From a checkpoint of a small rotation predictor.
Model: 48-pixel images, arch wide_resnet, norm batchnorm, depths [2, 4, 2].
Rows from block 2, named by matrix and row number. Rows with one number belong to one channel. Each number is 128 + 24 x the weight over its row's rms, rounded and kept within 0 to 255. All counts start at 0. Numbers have three digits each. After the name is the row's rms in percent of the matrix's.
# convs0: first 3x3 conv, stride 2 (model.blocks.2.convs.0.weight, 144x96x3x3), inputs 0-4, a 3x3 kernel for each
# convs1: second 3x3 conv (model.blocks.2.convs.1.weight, 144x144x3x3, transposed), outputs 0-4, a 3x3 kernel for each
convs0.20 106:128128092174128128128128128169128128128128128128128128128128128128128128128128128128128063157128128128128128128128128088128128128128128
convs0.21 097:128128128128128097128128128128128128128128202128071087128128128128173070128128128149128187128128128128128092128128128171165128128128171
convs0.22 089:172128128128128080128157128193128128128128128128128205128190128076085128128128104128128128128128133128128128146128128128128205131128128
convs0.23 089:128128128115161103148128128128128128128128128147128128128128128150158094128128128097128128128128128075160128128128128085128128128128128
convs0.24 098:151168128128128128128128164128128128128128128128128128087128128128066128128170128128172097128128128128187128128128128097128128128128128
convs0.25 110:128128128128128174128128082128128128128128128128128128128128128128128128128128096171128128128128077128048128175128128173154164128055128
convs0.26 108:128150128136128128064095128128161128154106128065128128128170128102128128128128128128128128128128128128128128128128156164128160158128128
convs0.27 107:128128128128128128128128128099128128128158128128128128094128128223176157128128174172151128128128128087128128194159128128128128089128128
convs0.28 108:076128128182128128178128128128128128128151128128128128050102128128128128158128180199128128128128150128128078128184128128128128205177168
convs0.29 090:128128045128141080128107086128128128128153128128112128128128128128128128128128128128128128128128128128128128128128092068128154128128128
convs0.30 105:114128128128128167128128128128128128071128128094128128128089128128128128067128128128128101128144194128184128128064090074116128077193128
convs0.31 098:128128128090128128128128128099046128128166128128128128163128128128128128128128157128128128128128128128128128128128128128128128128128128
convs0.32 111:164128104128128128128128107128128128128128128128128128087128128128128128128210128098095128063112181128128171128168128151096080128128128
convs0.33 107:128128110156128128128128128128128080128100128108107128128128172162128069128128128128175128128128100128107128128128128128128128152086128
convs0.34 090:092067128128128128128128128128100128100128128128128128128065128128172128128083128128128174142128128128155128128128128155128128136128128
convs0.35 096:157128128196128128128128128178128128182128128128128128128107128128128128046128128128072128128128128167171128128128128166128063128128128
convs0.36 106:128128077128146128128068128160128128128217128165099128128128128128081128121128187141188178164183111177128043128128152128171128131128128
convs0.37 097:128128148063128128158177128069128128128128128128150128128128128099101128117128102128128128164100128128128128128128128128128128128085128
convs0.38 105:128128070128106128084128128128070128128153157096077128128168128128128128128128128128128128128128128149146128128185163178175097191128128
convs0.39 103:128128158128128169128105128062128128128128064128091179128128154128128128168128174128165068128110128128128128128128128181082128176128128
convs0.40 089:128128128128149147128128128128150113128128128104128128128119128128128128128128128172128128193128072128128128128178128128128128128128174
convs0.41 108:082072128128128128148128128128128065128128128128128128128128128168128128158128161128068172180128128128128139128151149128128128128128128
convs0.42 103:128128128098128093128086155159098144077128108128068128128128098128128128139175128128128153129128128128128128084074166128128215128128156
convs0.43 100:128128128128155128128128085161128128167128128104128128128128128128128128128155128128190128128128128128146128128128128128159128128170178
convs0.44 097:128168128128128128128158128128128128128128128181128105128128128128128149107128128164128128128128128128128128128128128128128178128128128
convs0.45 105:128128128128152128128128128128128191169128128128128088128128128155091158128181128098163190077162128128176188089128128128128152087128066
convs0.46 097:128128177128179128128062054128128189095128128128163128128128104128084128128128128128178128163128128128128181128250183128128128128128181
convs0.47 096:166128096128095128128128128128128128173128128166128074128128128128128128214170128128128128128068128128128128061128128182128081128128070
convs0.48 099:128128103128128103128128128171177128128128090128128128128154128168128167186050079128128128082128191151128128093128128128128128149128128
convs0.49 093:115128102128085128081128128128128128128128128128107109091128128128102128128128128128178128170128089128128128128128128128143128128128187
convs0.50 091:128179128128185129165188128128128073100128128128100128128128066128128128128128128128128128076128166100159128128149128128128106128128128
convs0.51 098:156128128128078128128128128112128128151154128128137128128128128128076048090128155195128128219128128128076128128128095128128128151128128
convs0.52 109:128128081078128128167156128128128183117128152128155128128162182128128128128128128128128128090168128128128128053128128128128128128128189
convs0.53 100:128128153128128156128128090128128128128128128159128128128128128170128128178144128128128128128166181128128128128110128128158128100100147
convs0.54 099:160128128180128128128103128128128105128128128128128069128128108143128128171166128077128128128175128128128128173128148128128128128128128
convs0.55 091:128128128128103128128128128165128128128166128128128128128128128128087128128128106128128128128128128128128128128128128128087128128128128
convs0.56 099:128128128103128128128128144128128128142128159098128128128116128185104103128074128168128111128128128146128163128167110128109128156128128
convs0.57 088:128128128128128128128128128128192148128128128128128128096128128128080128128128155128162099154128128128061128128172128173128070128128128
convs0.58 101:128128128128128128128128128128128128128128128128128090128177128109128128177083128128128128119128128128104128114128175128128162099176128
convs0.59 098:128128128128128093128170104128099128128128128083128128128128066128087128128079128128128215172174128128121180128128156079128128128128128
convs0.60 096:152128079128128142128128110128170128128047077128128128085128128128128128128128128154128128128128222128164091128128128128180128128128134
convs0.61 101:128103128128067128128128128128083096128128128128128128128128138085128128155083128128128128128128102128128128155128128128102128128128128
convs0.62 099:128128128128128099152128093128128128128128111165175193128116081191166128169170128195128128128128171128128128128128128093128128128128128
convs0.63 103:128128115128201128128128128128128128128128128128128128128128200128128216128128128128128128128128128128128128128128152128128128128180128
convs0.64 110:128128128128086128081128083128128182128128104128128155128170094151128128128128128128128128128128105084085094128157128174110128128128128
convs0.65 103:158211128128128128128113128128128100128128128128180128128128128128128184128100196128097128162128089204128128128100162128128142128109128
convs0.66 105:111128177128128128128128128128128128128065128150092094128190128128178128097131128128081112128128128128189113128128128128128128128128128
convs0.67 104:093112073128128128128158128128128128079128170128085128128128128128127148163128083128102128128128128128128128128149128098128175128128128
convs0.68 098:128093128128128128167128090170128128112128128128128128128083128128095105128090128128128128128128128128146128128128128128128128128101128
convs0.69 103:128128092128128164128128128128128128128128128172128128128128128128128128128128128177128087128128170128128128078197158128128128128128128
convs0.70 106:128128128128128128128101128128128128128128128128128146072128128128128062128128128128128128128128128128099128128128128128128185128128176
convs0.71 080:128128128128144128128128128128166128128095179128085128128128068078128080173198062128128128181163128128128128128161128128128128128128128
convs0.72 091:185128128128128128078128128160173128128128128096184128128128150128128128128072128128147128128128128202128128128128128201128128165128145
convs0.73 099:107128128128173102128077128128128128128148128128128095128128101097128128128128128095128100128128128128128128128128128128128128128161128
convs0.74 111:128096128128128128128128157128109128128128104128128128108128074128128128128146128128128128128136080167070128128128161128128128128140091
convs0.75 104:089128128128128128128128090128128100128128128161128128128079128128128128141128128128128107128128194128128128128128128128087128149128128
convs0.76 103:128128128128148196128128128128146183173158128098128128174128128128128128128163088128128128163128128128128128128128128128128128176169089
convs0.77 101:128128128062128128128128128128128128128128128071128128128196190185176128128150128128128128128128128128086128128163128128128128128128158
convs0.78 094:128128128128128128040128128103128020128128128161128128128128128128169105128128128128128128128128128128084128128128114128108128128128185
convs0.79 090:094128128094128128128105095128128128128128128090128128128128105082128128170128105128128128128128097128128128168128160128178128087128128
convs0.80 098:128091128128057128128128128128094128128082100128148128083165128128128128131128162128221128128128128148128094088175100096099128128128128
convs0.81 092:128128128128128128069184193128128128128128155128139128165128128128128128128128181128128128155128128128128128128191128170128074128128128
convs0.82 105:128173088128128150128162151128092101128128104128128128128169071128162110128128128128128128074128192128128128128128089094100128128128128
convs1.20 095:111167128128128098199128128128071128128128128128128128128128128088128087128128128128128128123156128128128128134128128146094128128094128
convs1.21 100:128128102128138097128128128128128109128088128173128128128128101128128128128128158128128128104128107149128128162128100152085128128128128
convs1.22 098:128128128128128128128151128128114128128128128170128104182128128128128128128128105128167129128128128095128128077128128147128128092128128
convs1.23 097:128128128128128175128081128128128128128128128128128117128128099169128128156142128128065128128128128157128053128128128128128086128128128
convs1.24 092:177128104128128089128128135099128082128128128128128148128086128128128128157128128176128128128128128157128203128128128068128128097128128
convs1.25 100:165128128110128128150081128087110128128128128128128128108128128180128128156208204128128128080110092055128128128065128090128128128070128
convs1.26 102:128128128128128128128128149128100062167128091104128070128128128128088128128128128128128128128128128147128128095128156128128174096128128
convs1.27 105:151128140128163128128128063185128128128128128128128128165146128087128155128128128111128128159128154128182097128128099128128128071128080
convs1.28 101:128128053128128128128128128128150128128156140142128128128128061128161178051128182128169128128128128091100192128128169128157128114128110
convs1.29 099:128128128128128128128128128128128195128128128109128128128100128128128128128128128128074190128128192128128128128128128128176128128145128
convs1.30 099:128061128128050049081128128128108165128163128171128128153128128128128128162128128128128128128128128093128128128128128101128076128088128
convs1.31 096:128128128128128128128128164183128091170128128128128089128128128128128090128073128128128138128128203128128104128128128128128128128128128
convs1.32 108:128128128141128128128091128128128128128128128128128128128128142173128128128128128128095128128128104128128128128198128128164153128128128
convs1.33 102:149106147128128087092128128172156095128087128128144096128128128156128171129128128128128128147128128128128175128128128128177128084128128
convs1.34 102:128128128128128080151103128077186128128128076128128128105128128128128128084069128179148086128128082080084128128128135120128128128128128
convs1.35 105:128128128083084101128128128128128128128128128128128128128128128128091128128128162128104128128159128068049128180128128128128128128128128
convs1.36 101:128128128128128128128128128128128095128128128128128105128128079128128128111138128155128128128157177128128098128156154200128092091128128
convs1.37 096:128128128128161128128128171164128128128154128128128128128128128143128128128128128128084128128128093128128047085089128128128128148128097
convs1.38 101:128144128128128128098128128128128102128128155128128128100128128107172176128128171128128128181095128128128092128128128175128067128128088
convs1.39 096:128068128145128128128128174128128128128128128170128128128128084128184128128128128128128085128128128128128052128128128128128128128128128
convs1.40 096:187128161128093167088154104172128142128128128092128089100065128128071128128128128128166128128128128128128100128128140128128128090087128
convs1.41 097:128128128128128154128128128128128128128128163128128128128164102128101128079128128128128128160116128128139174128128128128128128128128178
convs1.42 107:128095128128128163128128128128128160128128128128128128128128128128128161128160128112128128219128095103089128169128052104131128128109128
convs1.43 109:128139128128128112086128128070128128128128128128165128128128128078092128155128128128128128128128128128149128116128128105128128128128128
convs1.44 099:128162128128173128128128159128128128099128157089128128171128128128128128128128128128128179128128128128128128146128174128128128128128128
convs1.45 101:128092128128114121128128128128063081128128128085128085128128128128098128167128094128128107145069128146128128128179076128128128128128128
convs1.46 098:128128128128128202128128128128128128128128128128128128128128128128128128128128128128128128093128128078128128128128102128128128128128128
convs1.47 100:128159128128128128128128128128128115128128128128128172128128171128128092128128128157097128128128062177128065128163128187091090128128112
convs1.48 099:128128128128173128128128128096157128128128128128128128128128128128128128128165093157128160154128091128128128128100107128128128128128092
convs1.49 098:128128110128128100128128185128063128128190128128128128128156128128128079128128128128182100128186128128128165111128128128128128161128078
convs1.50 095:128128128128128128128128128168128128128128128128128128169128128128128128117128103128164128090068128128128128145181128128128128128128116
convs1.51 093:128163128128128128128128128128128128128128128128128128128159128128091128128128128128128128128128128128128128103098093128106128128128128
convs1.52 097:128106128128128128128128199107128128128181128128128090128128170128128128128102128128128173128128128128096128095128128128128087091128128
convs1.53 098:072092128128128128128128095128128128128128128094128128128081128128128128104128128111128128128128092128128128128128171128128128128128128
convs1.54 104:128128128128117167128128128128128128128128071128128128128128128128128128128128128128128128128128164128045128073128128128128128128183169
convs1.55 086:088176128128128128128128128160106128083128128128071128128128128128128128128128128128128128128128168128128128128084128128128128128179162
convs1.56 100:128128128128128072128128128185128128128146128128151128175191128128128128128128128128128091147106128128221128079128162128066155144128128
convs1.57 089:128128128174128128153175128106128128128128128128128128052128128128128128128128128128128128128128104150128128128128128128128128128128128
convs1.58 112:185153128164128128148128128128190079128105128128117128128128146128128128128128128128128140121128128128128155166128128081128169128074128
convs1.59 097:128128128128128128128128128128128128128148128077128128128128128088083128128109170128128128095107096128169128128164128128128159128128128
convs1.60 096:166163128128128128128098128128128128128128128128096128128098128154082128190166128128103128096128128128084128128128128128128082192128086
convs1.61 097:128128128128128128056106164128128128078128128128078155128150128128154128148128128128128128128128128076205128128128093181128128209128128
convs1.62 100:089128072128128128128128128102128128174128087128128128128128128155153128128185128128173128128128176068128128128128076128128128176128128
convs1.63 106:166128128168128208128128128095128128072128128090128108168128128158182169092079128128128128177128078128105128128086091128128077128128099
convs1.64 099:128128098097115128112128128177128128128122096128128128128128128128081152128124099128128128098128128173128087128128196128128128128128128
convs1.65 097:078178116128128128128128128128128188128128113128080128128128169128128083128128093128099128128128128078128128128128128128128128128128128
convs1.66 100:128128128074164168128128128128128128128086128128163128128128078128200083120128128144128128128128128128081128128128161147128143156134128
convs1.67 102:128128128128128128158128128142128128107128128128128128128163128128128128128085159079128128128128128128128128159166094128128128098128128
convs1.68 103:128085128128084128162128128065181195128153128128080098128108128128128128128087184128188128097128170128158128128156178128128128128128157
convs1.69 099:128100128128128128128128128128150128128128175128128128092128120128128073154176128128097089184128128128128128128128128128128128128128128
convs1.70 105:084128166075128128128128128159081128128128128128096128174128128128128088128069128128128128116159128128128142128154151128128128128128128
convs1.71 098:145128070128128128128128157128128128128128128128124128128128128167128128128128128128133128128128193128149128128128194044191128068128128
convs1.72 097:128128128128128128128128104099128165128128198181128128163161174128161128128128084128128128122128128128128128128128128111128170128128128
convs1.73 102:087128128128128128128128128087128128041128088128128128128128128128111128128128128128128128128128128038128174128158128128128128128128083
convs1.74 107:128128128128128128128208128128128128128128128206165128128128146128128172128190128128128128128128128128128128150128128128128128128167128
convs1.75 101:128128128128128128133128128128128128128142128085128174128128128128128166111128107128178128128128148128184128128128128128128154128128128
convs1.76 102:128081128128070128128128128128128128128183128128128128128128128082128128128128128128110128153175128128128086128128128128128128128128128
convs1.77 105:086155128089128128128128174128094128128128128153112128128095128128072064128161128128128151128176128179128128080102109128128128128128128
convs1.78 096:160128128128128128128128072153106128195128128107128076172128128128096097128128128081164128128128128128092156071128128128128128128128128
convs1.79 088:128128128128128128128128128128128128128128128128128128128205128128128111066084128128128168128128151128128128128191128128128128128080103
convs1.80 091:128161128128186128128128167088162128128102128128128122128128128128128128128162074128098128150128089128162128128128128128101128128128128
convs1.81 096:128128128128128128128128128128084172128128128128128128128128128128128073128128128128128128167128128128211128160128128128128128128128113
convs1.82 099:128092128128128128128128128128128071128128128100074083149095128171154143128128128090155067128187128128128128128161128128128198128182128