From a checkpoint of a small rotation predictor.
Model: 3.31M parameters, 48-pixel images, arch wide_resnet, norm batchnorm, activation relu, depths [2, 4, 2], widths [96, 144, 208].
Rows from block 5, named by matrix and row number. Rows with one number belong to one channel. Each number is 128 + 32 x the weight over its row's rms, rounded and kept within 0 to 255. All counts start at 0. After the name is the row's rms in percent of the matrix's.
# convs0: first 3x3 conv (model.blocks.5.convs.0.weight, 144x144x3x3), inputs 48-55, a 3x3 kernel for each
# convs1: second 3x3 conv (model.blocks.5.convs.1.weight, 144x144x3x3, transposed), outputs 48-55, a 3x3 kernel for each
convs0.0 101 [128  50  54 128 128 128  54 128 128 128 128  93 128 128 128 216 128 128 128 128 128 128 128 128 128 174 170 183 128 128 128 128 128 128  31 217 128 128 128 128 128 128 128 128 128 162 128 128 128 128 128 128 128 128 128 128 128 128 128 128  86 128 206 128 128 128 128  55 128 128 128 128]
convs0.1 090 [237 128 128 147 128 128  54  71  61  89 128 181 128  71 128 208 128  63 128  47 128  54 128 128 128 128 128 128 128 128 128 128 128 128 162 128 128 128  48 128 128 128 195 128 128 128 136 128 128 200 128 128 128 178 128 128  83  75 164 128 128 128 128 163 163  54 157  84 128 128 128 128]
convs0.2 092 [128 128  61 128 128 128 128 128 128  52 128 128 128 128 128 128 128 128 128  76 128 128 128 128 128 128 128 128 128 128 229 186 128 128 128 149  40 128 128  37 128 104 128 128 128 128 128 180  86 195 128 128 128 128 128 128 128 128 128 128  57 187 128 128 128 168 128 128 128 128 128 128]
convs0.3 098 [128 128 105 172 128  51 128 128 128 128  90 128 128 128 128 128 128 128 128  82 128 128 128 192 128 128 128 128 226 128 128 128 128 128 128 128 178 128 128 128 229 128 128 128 128 128  72  87 128 128 128 185 128 189 128 128 161 128 204 128 128  96 160 128 128 128 128 166 128 128 128 128]
convs0.4 098 [128 128 128 128 128 128 128 128 179 128 128 163 128 191 128  25 128 128 128 128 167  82 128  59 128 128 187 205 240  80 128 128 168 128 128 241 128 128 128 128 128 128 128 128 128 128 128 128 128 128 106 152 128 128 170 128 128 128 128 128 128 128 128 128 177  51 128 128  47 128 128 128]
convs0.5 105 [128 128 172 176  63 128  81 128 128 226 128  73 128 128 162 128  63 160 128 128 128 128 173 128 128 199 128 189 128 149 128 128  94 128 128 128  68  33 128 128 128 128 159 128 181 252  63 225 159 128 128 128 128  56 238 181 128 128 128 128 128 128 154  41 128 128 128 163 128 128 128 128]
convs0.6 106 [126 190 128  37 128 128 220 209 128 128 128 210 128 218 128 128 179 128 186 165 128 128  73 197 128 235 128 128 128 128 128 128 128 128 183 128 199 101 128 128 128 128 157 128 128 128 128 166 110 128 128 128 128 128 128  69 207 128 128  55  95  82 190 128 128 181 106 128 128 128 128  94]
convs0.7 102 [128 128 210  90 200 128 128 128 128 128 184 128 196 172 128 128 145 128 128  64 128 214 128 128 128 174 128 128 128 128 178 128 128 128 144  53 150 128 128  70 128 128 128 128 128 128 128 128 174 128 189 128 128 128 128 244  65 156 128 255 128 128 128 128 102 128 128 128 128 128 128 128]
convs0.8 101 [ 48 128 128 173 128 128 128 128 128 214  90 128 128 128 128 128 128  77 214 252 128  62 128 128 128  82 128  70  94 128 215 152 128 172 128 128 157 128 128 128 128 128  60 128 128 128 223  68 128 128 128 186   0  48  53 210 128 128 146  68 128  83 174  56 128 216 128 174 128 128 128 128]
convs0.9 099 [128 128 128 128 128 128 128 128 128 128  87  82 128 128  35  96 155 128 128 128  68 128  26  48 128  68  85 123 128 128 128 128 178 128 128 128 128 128  97 128  47 128 128 128 105 128 128 128 128  86 128 128 128  65  98 196  46 128 128 128 128 128 128 128 128 128 217 128 128 128 128 128]
convs0.10 099 [128 229 218 128 233 128 128  73 193 128 128 128 128 128  21 128  46 128 128 128 128 128 128 128 128 192 128 128 128  84 128 128 128 128 128 181 128 177 203  94 128 231 128 128 156 128 128 128 128 128 128 128 128 128 128 128 128 128 128 255 128 128 196 128 128 128 128 128 128 128 128 128]
convs0.11 100 [203 128 128 185 128 128 128 128 183 128 166 201 128  84 128  76 128 128 101 128 128 128 154 128 124 128 128 128 128 128 128  89 128 128 128 128 128 128  91 199 174 128 128  26 172  96 128  65 128  91  96 128 128 194  91  83  58 128 128 128 216 128 128  92 180  82 128 128 128 128 104 128]
convs0.12 101 [128  43 128 128 128 128 128 128  85 112 155 128 128 107 128 128 128 128 128 173 113 192  59 128 128 128 128  99  69 128 189 128 128 128 128 128 128  65 128 128 128 128 128 128 128 128 128 128 128 189 128 128 167  64 128 128 206 128 128 200 184  86 128 128 128 128 128 128 128 128 128 128]
convs0.13 102 [128  57 128  63 128 245 128 210  33 128 128 128 128 128 128 128 128 128 172 128 128  92 164 128 128 128 128 128 128 128 128 128 128  80 128 128 128 128 231 128 128 128 128 128 128 128 128 161 128 128 179 128 128 128 128 128  69 128 128 128 166   0 128 128 128 186 128 128 128  90 128 128]
convs0.14 097 [128 128 159  78 128 128 166  43  31 128  89 128  71 128 163 128 128 128 128 128 128 128 128 128  85 128 128  86 128  91 128  81 128 207 128 128  64  36 128 128  53 128 128  92  40 128 128  36 128  17  50  82 128 128 128 128 128 128 128 128 128  55 128  85 128 128 128 128 128 128 128 128]
convs0.15 107 [128 105 128 128 212 128 128 206  81 128 128 128 128 128 128 128 128 128 128 128 213 128 128 128 128 128 188 128 128 128 128 128 128 128 128  78 128  71 128 128 128 128 128 128 128 128 128 128 106 128 128 128 128 128 197 128 128 128 173 128 189 128 128 128 128 168 128 128 128 128  73 128]
convs0.16 093 [128 128 128 128 128  96 164 128 128 168 128 128 128  32 128 128 128 128 152  70 128 128 128 128 128 128 128 128 128  88 128 128 128 128 128 128 128 128 128 128 128 128 128  66 128 128 201 128  92  89 128 128 128 128 128 128  90  88 128 128 128 170 128  70 128 128 128 128  56 165 128 128]
convs0.17 108 [128 128 128 128  85 128 128 128 128 128 128 128 128 138 128  69 152 128 128 128 128 128 102 170 128  95 104 128  35 128 128 128 128 128 237 128 128 128 128  96 128 128 128 172 136  97  84 128 128  79 128 128 128  58  74 128 128 128 128 128 128 128 128 167 128 217 128 128 128 128 173   0]
convs0.18 111 [128  97 171 128 145 175 128 128 128 128 128  73 128 161 128 128  49 128 128 202 128 184 128 128  69 128 205 206 128 128  75 157 215 128 128 128 128 128 215 128 128 128 126 190 128 128 128 149 128 128 128 225 128 128 128 128 199  88 128 179 174 110 128 128 128 222 128 128 128 179  88 128]
convs0.19 105 [209 128 128  70 128 183  82  78 128 128 128 212 128 128 174  42 164 128 128 128 183 128 128 128 128 128 161 157 128 128 128 128 128 128 128 128  94 128 128 104 128 128 128 103  97 128  81 128 128 128 128 128 104 128 128 128 128 128 128 128 166 128 128 128 128 106 128 178 128  59 224 128]
convs0.20 108 [128 128 128 128 128 128  61 128 128 128 128 128 209  64 128 128 104 128 128 218  87 128 128 128 128  62 128 178 128 128 187 128 103 103 128 128 128 128 128  71 172  79 128 175 128 128 200 128 107  46 128 128  85 128 128 128  61 128  93 128 128 128 128 128 128 128 128 128 128 128 128  99]
convs0.21 095 [116 128 128 128 128 128 128 128 128 128 128  98 128 128 128 128  65 128 128 128 128 128 128 128 128 128 128 128 128 128 128 128 128 128 128 190 128 128  94 128 128 128 128 128 128 128 128 108  91  66 128 128 128 128 128 128 128  60 165 128 128 128 128 128 167 128 128 128  81 128  65  62]
convs1.0 099 [128 189 128 128 128 172 128 128 128  54 128 172 128 128 128 128 128  62  62 128 128 176  42 151 128 128 128 128 128 128 128 128 128 128  93 176 128 128  50 128 128 128 128 184 176 128 128 128 128 128  80 170 128 128  58  51 128  41 128 128 128 190 186 128 128 128 128 128 228 128 128 152]
convs1.1 087 [128 128 128  88 128 128 128 128 128 128 128  67 128 128 128 128 128 128  35 128 128 128 128 128 128 128  89 211  93 128 128 128 128 128 128 128 128 128 128 128 203 128 128 128 128  35 128 128 128 128  75 128 128 178  53 128 128 128  22 128 128 128  78  77 128 217 128 128 150 128 128 196]
convs1.2 097 [128 128 177 128 128 128 128 128 128 219 128 128 128  92 144 128 128 182 118 128 128 103 128 128 128  65  63 128 128 128 128 128 164 128 128 128 153 128 128  25 128 128  88 128 128 128 128  44 128 128 128  79 178 128 128 125  83 210 128 128 128 176  99  77 128 128 195 128 128 128 128 167]
convs1.3 098 [128 128 128 128  84 210 128 180 128 128 128  83  86 128  66 244 128 128 128 128  67 128 128  98 128 128 181 128 128 128 128 197 128 128 128 128 128 128 128 128 128 128 128 128 128 128 128 128 128 128 128 128 128  62 187 229 227 128  67 168 128 128  19 128 128 128 128 128 128 128 196 128]
convs1.4 096 [128 128 186 231 228 128  64 128 192 128 128 128 214 128 128 128  95 128  96 158 128 213 128 177 152 128 128 128 128 128  90 223 128 128 128 128 168  27 128 128 128  88 128 170 128 128 195 128 128 179  43 128 128 128  79 162 128 128 128 178  99 128 128 146 128 128 128 128 128 175 128 128]
convs1.5 109 [128 128 173 128 152  20 128 128 128 128 215 128 128 128 128 128 128 128 128 128 128 128 128 128 107 128 128 128 128  95 153  77 128 128 128 128 128 128 128 128  68 128 128 128 128 202 128 128 128 128 149  80 128  48 128 128 171 128 128 128 128 189 128 187  69 128 128 128 211 128 177 128]
convs1.6 105 [128 128  60 128 128 128 128 128 128 128 128 159 128 128 128  52 128 109 214 128 128 128 128 128 128  59 128 128 128 128 128 128 136  85  91 101 128 128 108 128 194 169 128 107 128 172 161  83  86 128 162  65  89 128 128 128 128 166 128 128 128 187 128 128 128 128 128 128 128  88 128 113]
convs1.7 097 [128 128 128  19 128 128  88  71 128 128 204 128 128 128 128 207 128 128 128 128 203 128  61  54 128  75 177 128 128  72 128 128 145 128 128 128 156 128 128 128 128 191 128 128 128 128 128 128 128 128 128 128  85  48 128 128 194  83 128 223 185  56 128 170 162 128 105 128 128 128 128 128]
convs1.8 101 [ 90 128 128 128 128  84 128  98 128  82 128 128 128 185 128 128 128 128  62 128 175 128 128 128 128  57 128 111 178 128 128 155  62 128 181   7 103 128 178  78 128 128  84 128 128 128 154  83 128 128 128 128 128 179  81 128 128 128 128 128  65  66 128 128 128 128 163 196 128 128 128  63]
convs1.9 103 [177 128 128 128 200 128 128 128 128  75 128 180 128  48 128 128 255 128 128 128 128 128 128 128 128 128 128 167 128 128 128 128 128  85 128 198 128  62 128 198 128 128 148 128 128  65 128 128  69  56 177 128 128 193 128  99 128 106  53 128 128  93 128 159 128 128 128 197 225  83 128 199]
convs1.10 101 [ 93 128 128  87 128 128 128 128 128  38 128 232 128 128 128 128 165 128 128 128 128 128 128 128 194 128 128 128 128 128 197 128 128 128 128 108  87  90 128 128 112 205 128 128  95 149 158 128 102 128 128 128 128 128 170 128   0  25 128 128 187 128 128  77 128 128 128 128 100 128 128 128]
convs1.11 095 [128 128 128 128 128 128 128 128 128 100  12 255 128 128 128 128 173 145 128 128 128 108 184 128 240 174 247 128 128 128 128 128 128 128 128 128  93 128 128 128 128 128 128 200 128 128  69  18 128 128 128 128 128 128 128 128 128 128  99  52 128 128 128 128  64 128 188 128 190 128 128 183]
convs1.12 096 [128  96 128 128 128 128 128 128 128 128 128 128 163 190 128 128 128 188 128  71 128 128 198  63 128 128 190 128 128 128 128 146 128 128 128 128 191  69  19 128  82  71 128 128 128 128 101 128 128 174 128 128 128 128 128 128 185 128 197 165 128 128  59 128 128 128 128 128 128 128 128 128]
convs1.13 103 [128 128 218  81 128 159 128 128 112 128 128 128 128  85 128 128 128 209 128 128 176 128 128  73 128 128 231 128 128  50 172 128 128 128 128 166 128  72 128 128 128 186 128 128 128 128 128 128 206 128  44  86 128 128 128 159  88 128 128 128 173  76 128 128 128 128 128 128 128 128 128 128]
convs1.14 097 [128 128  54 116 128 169 128 128 128 128 128 128 128 128 128 128 200 128 128  82 128 128  98 128 128 128 100 128 128  52  80 201 128  97 104 128 128 128 128 128 201  92 128 128 128 168 128 128 128 159 128 128 128 128 128 221 163 162  66 128 128 128  85 128  91 128 153 128 128 128  85 128]
convs1.15 106 [128  83 128 128 128  94  86 128 128 128 228 128  83 206 128 128 128  47 161 128  75 128 185 128 128 128 197 128 128 128 128 128 128 128  10 170 128 128 128 128 128  85 128 161 128 128 128 128 157 219 128 128 128 199 128 128 152 128 128 128 128 128 181 128 128  61 128 128 128  39  97 128]
convs1.16 095 [ 89 100 128 128 128 113 185 128 128 128 128 154 165 128 191 128 128 128 128 128 128 128  66  63 128 158 128 128 214 128 128 128 128 128 128 128 128 128 128 128 128 224 128 128 114 128 128  83 128 128 128 128 128 128 128 128 128 128 128 128 182 159 128  80 128 128 160 128 128 128 128  86]
convs1.17 106 [182 128 128 128 128 178 178 128 128 128  85 128 128 128 128 128 128 187 128 128 161 175 128  38 128 128 128 116  86 128 128 128 188 128 128 128 128 175 128 128 128   0  83 128  67 128 128 128 128 128 128 128 128 128 154 128 128 128 192 113  51 128 128 128 128 128 128  96 128  50 183 128]
convs1.18 105 [167 128 128 128 128  77  97 208 128  49 143  88 197 128 128 175 128 128  88 128 169 128 128 128 128 128 128 128 128  41 128  93 128 128 128  55 128 128 175  97 187 128 128  66 170 128 128 128 128 128 128 128 128 128 128 128 128 128 166 112 128 128 128 128 128 128 128 128 128 128 128 128]
convs1.19 100 [128 128 128 128 164 203 128 160  63 128 128 160  58 128 128 128 189 128 128 128 128 128 128 119   0 128 128 128 106 183 128 128 128 128 128 128  80 128 128  71 128  55 128 128 147  95 128 128 128 128 172 190 128 150 128 128 128 128 128 107 128 160 128 128 128 128 128  97  70 128 128  30]
convs1.20 102 [207 128 222 128 128 128 128 179 128 128 128 152 128 181  37 128  69 128 128 128 128 128 128 169 128  27 128 128 128 128 177 128  67  99 128 128 128 128 194 128 128 128  46 128 128 128 128 128 174 128 154 184 128 128 104 128 185 128 128 128 128 128  79 128 176 128 128 164 185 128 128 175]
convs1.21 095 [128 164 128 136 128 128 128 128 128 176  63  81 128  68 128 128 128 154 128 128  39  52 128 169 160  78  62 128 195 128 187 128 128  82 128 128 128 128 107 109 128 128 128 209 128 128 128 128 128 128  61  99 128 128  63 128 128 128 128 128 128 128 128 128 128 128 128 128 128 128 128 128]